{
  "spec_augment": false,
  "encoder_activation": "silu",
  "fusion": "prefix",
  "decoder_norm_position": "pre",
  "decoder_head_dim": 32,
  "decoder_connector": "mlp",
  "learning_rate": 0.0038,
  "shampoo_beta": 0.95,
  "batch_size": 128,
  "weight_decay": 0.2,
  "adamw_weight_decay_other_params": 0.05
}
Rows from block 7 of the text decoder of a small encoder-decoder audio transcriber, named by matrix and row number. Rows with one number belong to one neuron. Each number is 128 + 32 x the weight over its row's rms, rounded and kept within 0 to 255. All counts start at 0. Numbers have three digits each.
Before each neuron's rows are labels from the 100 texts, of 14976, where the neuron reaches its highest value: "fires on" is the input token at the peak. Only what is clearly more common there than usual is listed. The data: read English sentences (LibriTTS-R). In brackets: how many of the 100, against the usual share in percent.
# fc1: MLP up (decoder.blocks.7.mlp.fc1.weight, 512x128), inputs 0-127
# fc2: MLP down (decoder.blocks.7.mlp.fc2.weight, 128x512, transposed), outputs 0-127

fires on: "and" (84 vs 2.4)
fc1.208:191159128168139103159090103135107098109139146096117063120144066144174092130183113133114121114145114146162129191168179166118133187091119129097185093146156111125140115058087091115099123183146143118140075075124086120148168114119094154113080168111134115187135144092106091198135145072111125079121195125147121119147158074101090137138166147177115149114148149082126129076116155161108135189076
fc2.208:111154130171113134186134136162159160084120139101136184194127150083105179121027085094144195135127072126084127096092137153157085119129099111108089142110131113078157133126117137162063118147065131149093157146121121152156137069119145118166147059152144128105123131115139165111144133179136084142156134129137110177162064152099130149039045129109100142094156114156172123142143107115164122103096

fires on: "and" (9 vs 2.4)
fc1.391:131136119154131169100124129154138142139115136135098162042132115173131177118156205086103136137194173116125136204090148153138151094118114104104073129048121126121154118118157143175100086139152118147061126091139139082139044138111096126114095149084119116146129122114169070151125101166121110121144082071127164090101167121105157125093116161071184147129102177151125154151217088174133130147145
fc2.391:163093125066133129122111119109113090135148153167105091184156160116113110119118028145086125153115067123151123090133120143123110139177163154143198142191097154111086137182125095103134133109078082110177068126159128107085160067147172146134177161156155144156143101114097191075146193101109080129121178170092107162147086055099110110138131125132083106121133141120096117147099134128182158148139

fires on: "and" (40 vs 2.4); "to" (14 vs 2.4); "a" (11 vs 1.8)
fc1.374:096115138142052127072082142141143098131153083148090155102168147126126136123114137118109178209144110109120107138106113116202100170089085105158092072141152082112102145098117147105091093149136170126150166159106169115180147126111137164138157217151137146198147136143028131120120110161097134128087153104084069097125127156100116109175098158139110119170159115099161072082120165108138087105154
fc2.374:071172143102097117142109145113167094138110151153160115166179144094154198122098107051103153132104168149095151065130095042090136122138109190114101124150131177194152156163139150129137105118146101173123052130119084130161125082157077080135072111163170146057145158102154090135127133147106110129125136164134115093152128110148148175141104171129155126178065151088106133115097122148146180088102

fires on: "own" (7 vs 0.1); "only" (7 vs 0.1)
fc1.112:189131164174150141119147124148170101098170103131129040136149175164114153165077129143157184121125062076102172150120144119071156075100142188066142102112082101089099159099117125099178082154112073147143101141149169115071149140131083110115133108148140153122123112097152174098127124081096137098154136123179102165133116118130080166108123185076117102137115184094126181107132138145095158093187
fc2.112:159108072146148127109136142124134120124124151151130119131043119179128095143132161106143086093077122112150132125140140105165143121042107092124059174101106103073142179099148140095128131078114129158098113179149082101142131128130078119126103131084119158101158143072170141192164153125109187163119100145162122150060186158180117131159083161089143126103074133144086118131088178095081167203122

fires on: "and" (14 vs 2.4)
fc1.263:172136153113127134113147095144114115099135140127160080105085064158130155090133097109150112142110141040171169191145169174146146122110124104169151160179141124120115131134082090135077143096082117113115187189121075123168171160154154095103151170149174162114208150096157156169153114103124186111094135164119081168142131124147106118122092176101167146068129134125141151133105112215137137137199
fc2.263:061161125162131161158114156104172156135166159134084129131115150122140177119083099149155189111177100080165160108084114111102134150144123134184113099121184140171122060110125097077195149170135182138145061168135100109105076122114137083088108105156102120100104116149158151120154096148059134079124097087095121113142130115152218155093136162177114187127129069140126093128122082139124119074117

fires on: "and" (12 vs 2.4); "him" (7 vs 0.5)
fc1.123:162155141142199158149161115116160125168139159096155134143161092124058168136106169082143121136154109169080167134197103106125117141121087155120090095112089103130174132189089124066102151095172173147100173170112101168156115098135105141057149145124144178196117140103132133158107172135067138166081094120113140164078111073134084144095171122122186138180139098145140110184165140092109115116106
fc2.123:144088122152072086135030104088099076123115130147114054103085160092166133124134153137066116105153152131094082106076121128124173125154171122196115128135111172126124158083153134134105160162152142144152041157173153136143122142134164156163132130119118145104146090174150129138134108154118193098156062172110090125168172142138166129144124127163080115113093075147146098068171099172181147108151

fires on: "only" (11 vs 0.1); "no" (9 vs 0.3); "always" (8 vs 0.1); "who" (8 vs 0.2)
fc1.418:143116133161191132074142100070100098188175138132138124121111098127113091080128183140154176097110228178183137153067078127122144086104101139050123141135116167121137136086095139091156163171137119121146096104097107058136071130145123136160101173163130140135083155135117197145093152139124128130127121160154102192161074097136092161118102088160142158127121161148155135075096149165156142125162
fc2.418:086101119092138126054120091106082147115127092109111137104160119114125147141152153113125163125139097157096130146106170155101074121061184075090125144120131093123180154167148100141115191135126154175156131149160185153087111119136162141173159120124092194227142159159150098159171092081113107060107129093085122096137124165118170181076145107082137123148160134078128158184082127140110122088093

fires on: "only" (12 vs 0.1); "never" (7 vs 0.1)
fc1.183:169113171134193096116147141158106130200157135151142140129140138036156087180170184128152122101172122060067170148109172080110137131108190114115129045143144119138123133181133155156097103169143133116101078084114141120096165109102072107130140134121112094135112172098150125167154095097118152164123133133153131136148114123153043186141136141171130078116058118075138165113104151139082128127152
fc2.183:182113124137140146142192119182165162104121158156117111151161179107107133138083126168132082097122147130121104143070143087160116147101109124076126133077163134149081090125128132133129145110107086119128134112147137097198132056021152104154091176148133121125173053064098136098161146106156174089119111193127132068113110137172159096103129152150173166098076103135116138135127181142056141121124

fires on: "and" (25 vs 2.4); "could" (13 vs 0.2); "had" (10 vs 0.6); "did" (7 vs 0.2)
fc1.119:074121098142164124116092122075118073148091110183155117082169166145128119120171137107131172109141146107148160144191107136114129124095162146160123119044136113105093143053110136141133174167084141142132111127116044099102123111126114138112154105148139204147158160157117077173110104065080142124142150134111056176171132102086093149152143188150108202109118168085178153113110155131178121155114
fc2.119:159130088105156088142151180142150136127134141098120109162086129134166164085121144079149184124137131117141149090081114135132152135144098124179147153178159174133138148093147171100104069147161105114106105190148113152162142109079174119196081078110136124106197169098078166137185117180128128138095118167111148108106069180118124110153133148102219094154130141149117140226115188126088152119123